{"encoder_norm": "layernorm", "encoder_bias": "none", "encoder_conv_stem": false, "encoder_width": 192, "fusion_encoder_norm": "layernorm", "fusion_encoder_layer_scale_init": 1.0, "fusion_encoder_positions": "learned", "max_precond_dim": 1536, "steps": 17200, "final_lr_fraction": 0.05, "warmup_steps": 860, "adamw_weight_decay_other_params": 0}
Rows from block 2 of the image encoder, named by matrix and row number. Rows with one number belong to one neuron. Each number is 128 + 24 x the weight over its row's rms, rounded and kept within 0 to 255. All counts start at 0. Numbers have three digits each.
# fc1: MLP up (encoder.blocks.2.mlp.fc1.weight, 768x192), inputs 0-95
# fc2: MLP down (encoder.blocks.2.mlp.fc2.weight, 192x768, transposed), outputs 0-95
fc1.446:170124137119119115141125140144107135121117184128119134138138150129113110142111184126127106140112124127132142126123091145120152108110132165122148121161088109103123165163143156122124068113155100145111146129099120088162132113114072183120139163147117111163127134143126125109111110123157143113
fc1.447:144090113145155086140104131104175120105117171146120141161157119185114118133101112112117135123158125127132213120141155151103134134137117133136157135150126099089138112117122093153071129139141108098127129137110120105103117135142113147150153144172142182115088113073124145111147100119105129141
fc1.448:105148150098114144153125094150067105118103139137126109132132151126119155124179103132125139118173149114051076149127124124144111157122092139122123128130101164125129165156127139092156097120138138160140136107122119133133116112114118104145155155152161123101134154156151128111171139133136110089
fc1.449:138114147129153184122125117106119180107115137113094124133129114150151126134142110173176081140156129170082092125157076092129085099127092139107139112159154115137096107157113121141145118125104101121140140113146134067120146136125147126136124113139122143113120128145143117110147119098074141100
fc1.450:174115096114142122163095133211113133161139129105160126112123127134124144133133148112150113161123073180119080154150105098133106110167157143202146097118098144089121133147115139116136124117112094145131147151120106106104137142111107128076165139158155080118131138117126149115116140178136129109
fc1.451:147096129108134115115130088165103132171128147167136102132100113087143151112152124143139153106105119123163075158090103117109131121119129106167140128148126143136150110126130111172141102099108122214121121157102098118143099138115141141134167123121105149136127162098132181100133129120159093142
fc1.452:117103189149107144119131115152148118111129129089136120121134081122113105087124122123145116118143155135129125094169126103122089120125142095116129134169132101124106151146112103108132148113097092115104124090141161102151104153098108126084081151168136131120169087139136112137159119142129106087
fc1.453:125107109073137160121127127145105188096177156116120123116124115127157063106111135148090104118115164101097144130161111143116141119127155129126169117129184117127129113148146167132149114119117114096123117127128142052155163144106124104143087168124141138109142103159169143144130159105135139137
fc1.454:135091111109136145160138086153159143174081139117139145161105147135090182123146068141105138132118098171115116126144145164096090118086141130093116099122061134139141108118142097126091156151170122143144163158156106138140128175135150118155124118138165134122154122106112136141147155157121125140
fc1.455:139128096123148102129125116154150122083142145120099117133085137116165101198130125157069140081130118130121117111113149092144116133150113099137160122132106111166150107135155157105157099115148150147144097144150113072129120140140123092165121201093128155142181134123122132115145127128166163140
fc1.456:172129132119140124138123133153115147134110184137112136132136142130102115133129180136127105147111100126138123131114078140130131109111139168116163119133077114091134156166147155124127067107150096137108150111106117075155133136112084161125135170137124112152135131140126124096116108140172139108
fc1.457:129145162118090084106117125135105093082112137126133140094143124102110106135126149099105132143123123106127138104146162188166137097127161153126121147172165124120111136153142160092128154122139153133097123142101123114158158132145094121162084128142120092095144058136113106126146102125164125152
fc1.459:145123103177140102122121124132132150095186121133094109086113153148111145124122134135113137150092158115170173118125131155083127086173163137173136146114099109124154098127114139177123090122137130114128126162140143137129113151144124172158159135087093105154122138087107127115116136103144135139
fc1.460:113131104154143111105102102147106119108152110149113162094099133150082119116107168120061107110111127127093112162123165146115140096152168155138149150137146127128159123142093133139124104122136108122108091125128083127108129119109125102159143120122119119110131140060171136102116122137173145094
fc1.461:190043115110170151102141134137112127121124160138085125139151130139085123080094137139132110159134123141117146110122121111131098113137155136153122161155104125166111134156137141130090104113160122113143144143108151106143119157111109087106132153171116140098101055101135126146124136096122138129
fc1.462:135092146100155142134135084182167111101144173126147103134182166137166057134121156131151123084146131133127166109124133094133114166139100099134127109142098113169111138139131077161127096111095129163156124088133140109106111115128141139100150137123089071117142144132152160116123146113088162087
fc1.463:117120149089117137147112131146157143123098135118124132161123090131179124121113099130148120146127137150098126110164126135107083116127086139079131135133139114166155094143128158145109119102144138160124127110186140123124158133108125118086084096139174191107112116094122141119108119116144136114
fc1.464:148127151127137156138108105084103113129158150152145107157116137159147160134116186116126175129150137142106189120141117118123156113128127124129139150152148106086157111150109129093101122148136116086117095160125149125096122087139131152147139151173166152118113159128158132132139090118130151116
fc1.465:172107122136134107135064104192145109168137151151109164141114165112099132159107140090142194128111192126133127093133130119139116114100138154096154162178118096141116109109111119123143143115105111125133121167085115121108093144114148155130162156123107154133132116118132168117128173134129130122
fc1.466:133138127124125137147119107142101129151079147157135081112122113087132161173178086116079165084117167105108108143106144091105103145110074120090128128162096113138150127139133126082111134140150130122160124151152111093137125120107129108136154148130140146092135147131128161122200145153109111138
fc1.467:150123163112139149109124094130138063134116157187129101133133088127133091132141136129133137147167205193095108117169127111129104180143132146069110127099152066126134116135112098132132113121132116154133114124147091114141159104113122109096123138150145120095125133143156148133171094118131099124
fc1.470:161134116154097152146159122111107134129137125144136140092107096105149127185094174111125139137109170107147128101121105182129162110104151100139148098153119126086135121113097098109140104133126113143111126140171128107159129114161127169165165152120116174145138112135137126122120094127109130113
fc1.472:093131096130121116123138112128111149151112118096134109088108122134185143117128130192118159130124149119109126073099069082152114116143114091135111085167141131147131098171144093123147121121144114162136128123138146122123109114139107125123114178121141171119093122091124148109173126131079139131
fc1.473:158155156121137133153125132085101096141110123123129125121154138124127119095126126108132138093106151100102138089107119164171065088125184134165135138143096129125099152151126146107152137125168122146122179159134139144148114122158131137141143160107118137141120122127139135131173137132094154163
fc1.474:179089135124125112182128128114156058135105161110160113153160114081128101159159158109108161096113130134134152116153150149123123104082118108100165107122095140117090140106117141120101109138171140167129160168124117090153112099124137122112152109131123111110110146145155135172166135144110107116
fc1.475:145141148152122107107134122141139154138129138127122084122154096109117150130157083107067176129120120156080107110107152129114104136121139126132148129104170121113117138085146145175128117121150095120114144129078123118127116137139117118150148129091117077132095167117096126129155122127158125133
fc1.476:136150182108157124170124142186100144145106158133155108109129126128117095137131188122122166119108132146095098159181142120135128111115149119133082125080111151110093134097130129132147144120120140151100122093107104129115166090139120106152140121137085085123138127127129170129142117160136133069
fc1.477:131108119106114130148121123177140124117118082127143132117113134092107124156157167122136119156121121129126146099154148172131112149134112120151141155145152132106110099145126136133106105101135121068160142095117129106148119164125182124146133115190120093106096141148101164141144110128111115159
fc1.478:150117129099147148162118122146110120149094163139175135190101160114075124134163108114104150148113120129109058125119125144122159120131192137113113134125087102088106144145109120126094123107142105104128146168134121174162119124089120105122147147135136134142154152111160153122094141105114107111
fc1.479:118103146105099162066090152131081088138126159125114106130131112086124137089117136119140090135143145120082148110117105098148110152098133093146127139128110129101069119095146117091117122136121111127116159138136136091140153146123126133100113120182131145093130091179123114162131121118133132084
fc1.480:183112133104116114118112148117137108152152184152148169181149119129108166153110119110127124106155142113133150088156140148126134114102164114123122161128107098120152115130090110114110097148136088123125136129130149101120106152148058130131159173156115193124127118119118159118131123116112114108
fc1.481:149137125130128142170104123207093131132111133140163118133123085143155139159130175142137132128102115155116113146182129131155136101091182108177132096083111151128112132118134105128152119106153140156093120128089127131111171126135112140124109104128090097113115124141126169120160150160121121054
fc1.482:168079132124144129149095120171080143139113155140133133150117150117086103117112159122151116117078116148141105117155106099142041120107138115108158184118129118129132122119129135135122137117157093119108127135129094108118137166122130095142149140137101117103142091117129143110147161129142110127
fc1.483:164063140131087125158074087080115165119124150104156122099089155096074109124152137124113150118107162110114131130173148135197087149121120134113147124144122151123117110114120157113146095100145131115146122118135134103109117104128143111103136145143106135110114155155128120173166140121106185123
fc1.485:114069105083167166144128101130116202099149145126123075150120125134189072112118127187137122121125154095105109123149125103133139163115128119118168096104152113148115120130124145082136119082145109135104117164149155097145101145116114114144085131130137136095153173143152143172125139117145142092
fc1.486:123186135132125087115116125156115107142160143140138103152118132123111184133124145156136109172135158088140140116059120125162099105163132158121077194107121151121139107119143098108139143119124185142182118137115132124103127164129081120112148128135104171143094100107121138137135123117150127140
fc1.487:148105152105117136169119141119144137102144171153125137133136104145124147158107156148134159136143138096095200096148159132118120132112102125108122136172140115067092063096122084138121087150121124117167112102113108073118137155143124107142135137129128162102078114102134159131158098129087158122
fc1.488:148133139119148131181126082172087161153136183126132154135122147114081100111121163074162112138102098140140122109169116121123093090107135150108115126118120114153123138116136118132100131111189138097079171166127091144125114185144097116132124133172115115116186145108133120122146140116128130132
fc1.489:123122147095136073093102148110134127122131186097114118151104122122114130127128157161136086158118152167112150140135128122144115155142086111110112170144165142130134107129154125152095141105076155142186057141105152100081150097126113090091109143104117089100110147131108108132139114087123132077
fc1.490:124129117106140129133132101155098123134083150144122086108138102105137171144191086123077173103121174108122078149123118103123109149127084121121126142165111125152154127144119130092149128140149138149129123127120098129148136128130146106153164152135148135097146161142128160133162167152135117134
fc1.491:145125164136163127115131111091124095105149105120118099109132159097150124144156168141074188116099151100142164138132118169109130147133140095151087114137128114118114186118093117101166174132095102156133112115135094151162141133141113156171146170112145106146185105130134130131118081107087126130
fc1.492:140081157094156139176144170153123143130157125120124130163110097090137130157077131131142120143148192112100177103141110175130151162121107135114139135155131071143106108180149088128084163137146144169109131155118173114103081143162138132100108065165172170153100119113107112098121140114106125109
fc1.493:122128154127151128132128105089132168093135163121087129135132111128089100107106140150091100122130135120114147150106124152119146087113123155094169121144164112118124126130150151123090109094172089091126143124114110067145116105116088164168150115153097140142130094131138124116120128126162157138
fc1.494:135064139059179170116110091147104182079126147135102085157121130161172101076122098177146098100128144138116138130151123085146122144132134094128135102128142123136132111131114142104129132105158122123116094153124138101124131145118120105143095134109137144098146160112139120138127129141145161077
fc1.495:167134108122109157133138135098132137084123113114107131089131107127142116145097153151181109140142193113136184090096114169139147157118125122149125130144143095073130085143115076163143102132117127123116129131133110122126098140154147179156112117161107165107101119134093109145144102098129152129
fc1.496:073148167115092086174151122145143126122137163111123110143119111090123130125149158145067126148102101160091083165136154105100102116165126118149132118162137078098136098142158149114146118119123154116119133069098109131136097136122168134139110120098098129144164095129102082105139139166153116108
fc1.497:138133110100139163130140100172093139101114159116152139111064100143149122175133158146159161165109108171093096128160157102143148135129147100150124080123143165117142147125113110114101129131117135149141090095121158105133144112171129117131158147137119102127130139097132154095159123150166168075
fc1.498:097158128115076195137199140132098116127113109093144141098154134145118149101136102125178158115137111130098151128156129110074140146124112150159094106160160192164114155099116130136123135111119138114119101098106148206146103119158101126098170103158135130171120141134151150119121147121087115142
fc1.499:109112205097120207101106162110094110093108118108110137108127115086154131116116127160160105106164167133103127104132131141118106139052110135112105151157148110092084080155141108106131118113125115136136115113131111101167129114139106142115109109128169131095130125190168099141164127098133124130
fc1.500:171180144132103118121127118122142114148138108170124160077136065107099146167122143117153151129104179124162139091110145155118127142118140124129069109132118148107109144116141100131140133133131155138138113146135113111110128103156101144167154115112122147102174099089128130113132122110112126133
fc1.501:116150097158174144113075102161082112160111137164144087123163100101121148153152101130097135101144149121107137113136122108093128125113120106109134093144069074146157128114161078092105123128158163129174134132136117068134124107087095109128154152133111110103159117120133199107188116145162097114
fc1.502:156104116137152151148116099163118147162148171128158114140094111123145101070111140109131139081141143117110111120167116110107077122132176129123140097110119100099117136124099112138106101096141106159072157110133108136141133128153154132138145144150140143141144125142143105140137167158151141127
fc1.503:140150164134124103122105112149142194163144157152088086129099126093101154162142146123097146090088110136118154143119129120118105083165114154159152135136089122107145175147136143113151118134143130154136110103140114110144104129121123136132128116118105160150105129099125163126112104142143138104
fc1.505:096102143088175093112100152120134120125120145123104120174132107140157125121101149177103114123152146152123147111147117117133114145127095117104134145162125151134123083144161160129105154134112120129154071155088150087081145159138114071104126163094083108077111123128086127125160099097143143078
fc1.506:192032111132155141108118113113099147129118141124101124144151134130094118086122147127135092127122146175144130107141121094140082128119165115122155143126102154141159105142133133136090137087149081111104111167122124119129118169116135140105101139150087133109106108077154151135118138120136113121
fc1.507:134097145109175157114142147094092135121143158129139107144111126121096127118141126143158126153134149116121128104127106165153088140154137095091110111141136118151070121153147141133139155146169157130195141124090134130121109067106124114108143071138071181122144132125138131115138117113152150088
fc1.508:141115109168108124122119114169140102072163129142134165103119152138125082110088152169100092118130127148061100139137146131101130144112153135101147111107171131108136150129129123117108108097114086103095102128107099179120150131117118117186124095148122136127164108075157123087108157144161108073
fc1.509:136097130118143123143168105110147166132122192168139125163127134170124153163099155148145134107130167108084181157153126171119191115114118104114156116129132139075161129119093148161125130125135124086116099109112121100101126124153113124162137108119129137122119100119185134158143132150133133109
fc1.510:144126168106162130216120166162107090159087149089165118102089143127108110152135160113124141148126133144118090115169129127134118128140188111115094127081130120092094138133102099126108136120121105133100136137120113159129142099137106117115138120135147125116146132120147118136116138137124133107
fc1.511:147119130096129133119127098106128134125134150140130108114101121097128102132170158101091117111110127123052150117119110133133083127159147140133138115145098138123147107121120156105137123136147143129167099121145132123149137132167119107124109100122185140139138134124105132102123157120152150164
fc1.513:120141126132187136097114119124116110078175113143091187135126084158128080099100155152105059121149130148160169130162158171081154123106169142113149149135157084114122156105160179133123090115125084098114105134137119139109146149139125121151136062114133142114102083152161080154105117138135148085
fc1.514:173121105122130125157127117121114131191153157109120118141108152097132129126154112127130141121148137133102109116165085099127090096095093126148123136135113113103098164156099107127122135109151124106125118190162129144113123132123128139124173176124084097141080163102100145098126108137143142119
fc1.515:156146110119141131173109116204101095176134131116148140123147142114100147117149127124131122176134101173122092147160112117122109114147167127189156101124107134099117112144107106111141121130122092119129155155134103095093148125081117132104172138149144077124135144128117137131114114166128131110
fc1.516:077053136123192095094103129124116121096160102126079128193134107125129153103142154136115098136176163138132162110138119140131108100133110159126119161138106139150122085116144151154124140098088117131147101154111170142119141153147139125114136107091118120105089145124097125140159156094121152120
fc1.517:153136172103157138173136122152124086087112145134170115132153112147134048131137160153130136139145150143081108110171129135168154145149158141105066130089115106148117145161109116103150111095117115155111105113143135124118162109118085109115100133116124079107119145115144179109128116145135130092
fc1.518:167114132094142148153136112137128128140103159139170123165109179101085110116156132141090120136128110130083082121142117167116165141110188139109104145124132105106129141145119122132093118091140127101115130143133124160143125116079115124091153140134121118149148155140151151123095119110117121095
fc1.519:180113137140124163145117130149106158152117154127178130117093079136128123171133148145127117152092117149111078115153123120156147128125141124151105099092113179121120152094133119107115134113114139180118085137152155139095160126158105117095156123118146108119125112091121188092112132152127108066
fc1.520:183088077124176143119130121130100136150126144133133074108122102125138146106124118118098145113094121145088096154144101128099116122137117133128135092091142121132148117143136100119131112094135167109101162150135154121098108089102140116144149132125155137139091131111125134103094120199193106109
fc2.446:089155108133152112090132135074141129144109102134169167126129133132141121163153149146138149120129049126145129131097083140151072132121154121121108103088144112142147091156128115145128160122132124134152166103106132096106154102131106130129126105089132160130117111137177065114138132170140124145
fc2.447:119149138156114155146155144100087098121113090136158155129146147089168092139121137128134125128133162120120141164106133161111178154157137137091115130113142164113158089148074119115114117120133159122104117111132097179091111161141125123141091117123118073118129139142096088138106120127113120155
fc2.448:162129092106147115124071127197102137102157137139152085133118155117087129088068169157110120146127087153073147158150117121124118134096100120139117140126128110115105142100180114133143084127129114144102113130115107094142114120107096116152163138153137109164176141132151151080160126135136129120
fc2.449:132144141150145147116078128109148108158126136121100118155126170106105095088106163070093143151149147127145152144123152146098181185104116147112154135105129108070095122075105142137177097116099101138123126091128140157143131151106179144123097132094155105105163129155107106170138136140167145175
fc2.450:162121119118142117121152138095112140093149160147092144123150132152161112142112098142132174130141095121158140125100121158148089132110124139088092162156179134162141100132068151095117181118136117122126118145135122119113135133157150107141100093119140099111115122130147079110134100116110123143
fc2.451:111160105133129151107086154138128150134092092118123152115142164137103126155112136125149079101119104119132137137137176113149181139130125117138159114130154161132103146093123113148138139167106123064078121100108148167120160104203172176087135138115132111145139149187145100149095109115127136085
fc2.452:178128131117136111131123122114125135122102126176117134103167110140109156166097089103144146128100123125121114159131150141122098141103096131093158135106102113112137096115079151177126114108115134103138114152133124148110113100128153081147128154082130156123105175158122108109153132111168125152
fc2.453:156079138133126111112105154188156084137103098135093133124098128145117119127103123139096144130123137121117155125099131128130135142095113145094149140112138133110125152096180143083089149139112115134044115160105131177132115146123184139148073138083113131115168099154099115117107096107119161150
fc2.454:121131165134178157154167103115111159137094139127115160141131097121156101115152097142130170178115144137160118127122144150108114121093163141179169108143112119082101112137126137126131136079118089140152132096127117104108088101126139166166105137122133119121142166132109090182198150132131138128
fc2.455:169114126100127135117113149118144093141103145190098137109115116152125106143139154108124125129103098158121152144123137154122161091099155170150146131105113129090143177075143141157115100142136132092085137166118135134121105100156095153091089098120147110131109133143126146134085115103116089137
fc2.456:087143108136163112081135130077136134141118114127160170124134137136147132164150123138134162113140052134157143140090087133144077141122144125124099112098158124139145090158107128141129167130130122143155162111120140091105146108134111129135129104096129160132111110135164061121138126181139128147
fc2.457:134071153143126113109093141150132114113140083173126129110100142167120119147100119162151099120148216101142150143107131143135143137096097108123154165115147133113121155113173166074128130100123084114080161161116123142160124111127173098126127161065167122116181145150134146112115108107127140118
fc2.459:120134137142113099137150168138083118163122117163137191118164166155132088136131143087097147138121149097153119145149135144136151142131159119094141118149148102196106162092147132112150166145131126150112121133162133140105146118128113121086117121092146099141105144090126139096064141107126132130
fc2.460:180120127116111099145127123195157120151119142144100150127128132119146148125102126123161097126142092110105101118121147169110087185101125146143128139122126109104107134136131166097148116126110153087147115148119103110150144139109107164152118120131113147134112121115116144129161130141141103132
fc2.461:143146138173101112127129137169136146161115139166110097126146125152120125139094122126082154117066167122136091094099161151135155163108113141096105125101118089148135123136110088102130146158134124183077110110150138133094079156091146101105072158128145135112144147127108120147182125145134107138
fc2.462:068139109133155121118129152124133122132155116159138131106152107165148141135120112122164142110111137090120104111132149133177102162133152123090138115151131147131090132103145140117126164086125106123095124132115114087126145173132100131105095119087123119140128095121142115094116158122148107124
fc2.463:122118156137174147097105082123145125149139116128122132180142125112111089164170103104121122154114133165161108113117142089121111118168149140110095129115100125107109133139140110148147134140114140129154101140100104101109111153170167146173133148118128084095119135148151142154129097123154105133
fc2.464:105159131164122152130137108102094117089126098136140130122141153066136123117092148157126102107134169095111139160125113172119140121140112121093125137127118130144176126134091146151160122096104165169119090127151071131116090098133171137109136139115101073144117158147120108137151138093138114112
fc2.465:107124106140119119164155094165130126095058132170133114150134080147141101133113115108132130134068110130118152067168166150115114141138130110136145132087122142129120138125139132172171088125111121185127147121124072145072131133117119126108167140156142123136131142165096109142118170122116133127
fc2.466:156093099105101118148076162154141144156116135162132143141122168153084145128109160154112135164154127080101151125133105127128128155104086120099136127125094102143104144115144118142131122080110139114062090156117096076134136150097078091129133115126140115173159157130137130063111109112150107121
fc2.467:149092088122141107170145152144156152147125126171118117086154149160142116118177104112137124151101139065155087117133074143122139128143175154104131119157101150134122140133116128131140137082126143143112128116147117164118162130122084138086125122131167139153120119108162121110117144133147099153
fc2.470:130111177147156117110112111079129092151107142130126156129123105115114126153155106152179120142151150091151122093098155113138110104143089119084103149100145090097159063116090120170114105184163104144107141147076137098088127117141139130150076103127118098108115107137099103137138130134159132163
fc2.472:146189152160102146107105153109145130092134106117096086118160128164131133096120119087134101109138119116155138127145106150132135107134139127141158133133146133152081160103101162139147094133156146084100127141073159161116148135142179176110123112099105145164144135172129082162133144104145130091
fc2.473:154133140174111135120158150087110103145142114129146153126103120144150144096122151103107113071125115132127192139152146169081160125120140132119125092124126154148144097089142129095103140132097148071132103154117113138160123167156090142129131114128168128158084105116115152109147165099127116108
fc2.474:113166116127132195130138142112113161127145085098151134135094165125109097106091130113132111132084125106136158132139138129098158082139143118123134146122189129150097092091128107127101126160123109117083124127114123169165139123132161146111118139138115131133136127131138122172106147129108135100
fc2.475:115150141085148142160157100146104107140096079126117149159138172147120118096132118173134095129105122131173135169133106165122150106149080165114105150136093132128149098156159081137108119121140139153112120090162148158117125124115121068129098140148151144136146108122157136153105121129109104126
fc2.476:193111095123108120141096130101141134145154126133079159140145176170107134147119134123142085127111148159129112096134077081136125128099153112091139156146172110142083092112131152121152150111156152102121130165181160138142149147115164127104127100093158101112146120129162111115134112102107117146
fc2.477:113194121157103135119146104137083118179097159134148117129136142153113126115140109164138122118160116121156124097125140120149110089137139152137133143103110137120113181102150142103140126129107107161105089151096142128111143138118097128091111118128106133144149143152170096180073124106101150114
fc2.478:150122163147108091141134115074122140167075107119106156141103122135109125134153081122161150177155098120157140099114130140142100126134147137122105116107103135155115112183108122098127110089083146109134140125139080106147121131152135127148123159144147124164145113138133084128162157111121086139
fc2.479:133149131114126124137103093136155151142093111150129112128202121119146119142114094104156155135106143123160108130148176127154107127147110122123179153122128106104122119126096149162141111078099117134118129111123133126117096127120166107139107162076127146143144161142127116128154153123182102154
fc2.480:150124114135173132149156087099138108115120125139115095115165156104152102137115133097138095137155159124132175156115186144127174131149133111132135136109148167086144098132069094118095111092113158133115136086112089186095112152118153142157116128120118085158116133152108092153124117089124143110
fc2.481:187123092114131148149112121062140171159156130142111145150145179164105109103137147133128111121141139155156111111119144104128145109114140132099133191148194109158080089114140132113156141096148119130097124140147149126152125128105190128133149114100146080112142138157177100125122095099112110135
fc2.482:132126150154118140133127109164151170143103130135132080126139119111126108092116144125122115145078127144160102092117107130131151117114122122179156160125111112146170128141146118135137113139098143200166099141137104098141109106126101119089163134150136128138110149164111152156101199106131136089
fc2.483:089132166110170190108123101130140128105096133111133147149134108133126135116101150131160146144160165110124105154108184131103138092137120110131150126125086149081124110103129112117159106100148092160088126166116108119128121102134104171113148114131125085091147119092090127130146152121120106139
fc2.485:135079135080152127091098133117159089116140120119071121107132103121104113124127106128105123169111116117128134142149165084125116135100102137125169105108123124084106132080096117136128082162108084138089142137116126125115119120109213127134109166102125145141169126166126140116137157102095127165
fc2.486:121145136090119124118113101116167117141097100124102096083170113121125141132133129110149116108105100109111080148129157143135148113135135123127178132081127144105071134119148109157178153122108073147129144087129139103128157120138136129118131160122100084132154117111122094148142119102126174112
fc2.487:129167146164146137125177103110103130118129121138136163112132120092157143134112146132151076106148134095142150148116154165130152122155125110098120166111135135110174079158063125138098120117116127119127117136141121134098073081121143150138106119117137101100135159166102064131113086099140098153
fc2.488:135115128116146105137136103133121150126074149140081113115151099145122113125164123130144126155133132137148102103167163109114134100123128133181145133095077137114116142132112118104128105110124134149153092110152108127133100124165155155103116158133121107123085179156112115143130159092119129157
fc2.489:128107146121114115098055129157126136113145131146103094110141111143104112138103168110135116112093185113089130116148147135133104125142128140143169161094122139113115156149142144125147107132124164116123136141111152121097095097121125149124114134093163079158139153183104123114101119158124105142
fc2.490:149129106117110117165079150155134146158133123139143141151105180124086141144098184147103126162164099126088151132143110126115133150103083112118129140114103091157116132111162121154123101111130131106079100163127116082136115132115079095135140119130124115160157163119156133060143120113153104113
fc2.491:081155101135122129166173127094123129122127136156138133107131108144141142099115114108192101122152141120109069077136120100168146148112124131123140192121120110112173119134149123127139070115089130128121116133130160089094127110094172140098122120159102169155109153121133132133127127114137149135
fc2.492:125122124138116154140157120125111149129090115133128148157111125160123101143176109096123172115137105136135105157127089105138123173103128169137136122138079143113128145081081143136143112124124131108105135134068082116118125134125086144172121161111148096115124122137178114150126112113131131148
fc2.493:109148099177169088112121110134148159131138108122147145117128139148166106178153168108136157102106110155128093122114111115121089113109133130107137129143132079176151065128145125158140091153108123139175121091125136092132166121143128091142107109093134159129108110130155108114189131161150085149
fc2.494:151116138127122108081133156094146095108108150144112099139115122144130130137121117113119129140117126130116126160114156111124093169134090160129143118125078133098123127054113087119139108139105124124112162149107161115109107133113162141108070163113122135155180122174105172170112122111131129175
fc2.495:138115137145172147113101133094150121173123110143075180128134090146132129113112091096146151132147111148144136121133163163139150120103152149119150105109137140139113100126064092103091092147114094130103135141108163124142094132126160136147141103110122102093094129143088106124159108102131112163
fc2.496:178141113108167132127149123143152141146099063134097123126112144147119120130114082119132118081098113132150120149068120164106159126100114136101126157140119161152152156122102137166121089099130163138121132115142118115132128141125106092123124159168149141096136180166129165150139097128109118126
fc2.497:163096108099106127132098139092123124153139129166092135134186152195123135155145104149137108156137139146162107111115101099125102143124155106091094172140168106136100093131120193113137135107139120111137126139163142156146136143125156122113134103094160092095137105112157147113117137111116113166
fc2.498:117181122167107157152114139145115115168161098139144105147138085140130151123144168141138080126142115136115108159193128107162152106134142119163114141131127126160134134122171121138134130158131151131155125160167136139118162135162104134074155128149139138133151095152135165152101123159130131111
fc2.499:150072132110155167108117084118169149096106130167090127161136128116122118150100116105159147118129120097119146131133159136115149151137147149146135156113104110094138113132073155126133103075106110119130119101142148135115116155143159132124128133100128071093141150191126136136165136134116127161
fc2.500:088129141129156142125105106073148113154115106132122136150130139168156126128127093134156137118146153160154131116127157127155094120136143125094153146134132121124138120120139137149149114126140121135117140134114101114100112101147126107142085136117088081131107140148072134138181139078119112141
fc2.501:162081116123112130133117142131140124171130138154120150108122155160111167152124146151115165144153170091095111140116129142155099127127110116086124141127103113144109135106130147143135154088103107105055117135120095106124166128101112088124090124095149116165135141131122127064117103134142121100
fc2.502:111145106171143136157126089119110123148102096110115115144132124146113138149129141142126106154127145124108121140157163097151180141144131132119150129155145125129177107122102099148117167154086133151091107137133115194133160155193129131092155125086139092117131149148124127141150137112110093119
fc2.503:147136128096120129156148114135133137160071087142138135123126171168112094138127114127119102103117106115134064160103117147115122128101125143101110152170148102095136130124103171113149117089105139084136118116154118130129109129140071116123109158128158106133141149115166143114099105121166111161
fc2.505:172118148136131116102078138170132153137130108130092100143128094107134065129117144105115129115068146122074130116154145120114097163140135153144155141121109111128133146095115102126148100144102145148118119160137157101094119115112132136119084128114140072164117128174105145151136122142141090143
fc2.506:147139151125097116117123116161134130138122117148110082117134126150121122113101109138092155133074136134145101082113155165149127149143124133112086129121097103137157123126120098119150101150124116207096132134114159122098085149071113088083107160136148127139156141134079126178144150142144084152
fc2.507:089134172136132141116109093135125135098057141141129164124132111152142145104105148134137160134130130144102126177135137097132147109090141149139137127131126095123142123116127130141148100091108067097136105122129157118126104152111110140172140139135142057120106192178116089186164138158118120127
fc2.508:172097110117100113136105122188111120153116121123120149134093135129102120084113121128142081127131091119099126137090123191113120155104127149130136117104149136134099150128167157099116094149126158111110110151102080118179146141106143123149123105141120163145093084148075130129112125124150129135
fc2.509:131159161124111166121155120125097121109134096109124140122116103091145111142122149152142122136124163090141143159104091175123119118181096139088134166141118131151162116170051162133158130141108110140139096105141152130092083110115164101113100134160138086145136170147119101144110136110151117132
fc2.510:183146112143117129160125108104128154139147160110118141146145139140123124118119132124148107109147145161126135078113118108127135128084151147101152141143171123125108098115122166120182147082121161111087105156153117160147145142143163085088094099114130093102150137137147109126117123083110106135
fc2.511:129152145145106135183139112139106157186121099148124137138174161177145154127111112096104133097109123122164083120150170153132133121127156127092170133162137098143122130134125126077114119086109130120095115168135100111125100113129096117102149180095134119122140135072141138129095123102109131118
fc2.513:127126113113114129142136150149144105131101154077123143134102130124134161116145138137129126133126074112086114138117109117151103120114089159138130124179166095122091114131166144104101095145146140102147084118099132075168146144113115114140125105133118178145134098110112154088149122153122130147
fc2.514:107108175164119149148147112110159126133114108126139128126173149139112130138083122103150150145100150154140120124089176164119154142120151137086142138134105122108163073122119126124151095088122118137133124140120127107149146100099170092117110094110153113086109136127137104137171159121104116104
fc2.515:156117126108144133097155134086107143115145154159096129119132122138164091140112112143130174133139092112134154108091108161163074141112107136116116154128149147145142107141075158111133177103132111118131129141100119094133123123161156123138096097124122122113114126131176065116140129132123111136
fc2.516:132153111143138140145065119165147159144108072155102117091145141101104108161130106104156136098103152114062109095151148091123112181112136140148137135118137132128127134115081103142173137101100138169091111104138132138077118128109114158125088142122114076157139122121139119125139123131156114120
fc2.517:128092110117126130097122130152150139109149118155090106124147132169126125154129105118131134109108160101115107111135118137146103092107124133088152137157146124132113135089128159124167149088128125131129133141141087148145165131103145134059112119117147128146130120108149110072107136133134107121
fc2.518:134141159181110089134128140066141148174060111144131165148128124146099105139176101118149151175139112111181154091130122128142106109126145134124115094111091136150129111168140134112151124105093131113137153097152101126163123117151133121163118127154149135175136124109146091133134137107130106140
fc2.519:154108093102137119143116141094114128110123123158081145161162166175104129134170105154133149112145136131135107120111129132112150138103131125081091189202185104152101103117079168076145130098125112118119108147162143158158139131119173118099146112120131079107125139134127118085128126107104126148
fc2.520:098194142106119141161129111102127154150104107148119154135112164153104079121115118140181137132121175137154094098061149152153142130130144087106137132148100137126120084122086154128134123131103095114102109112122082104158154157138159094113145140125141104148156151129150125127165118106087106125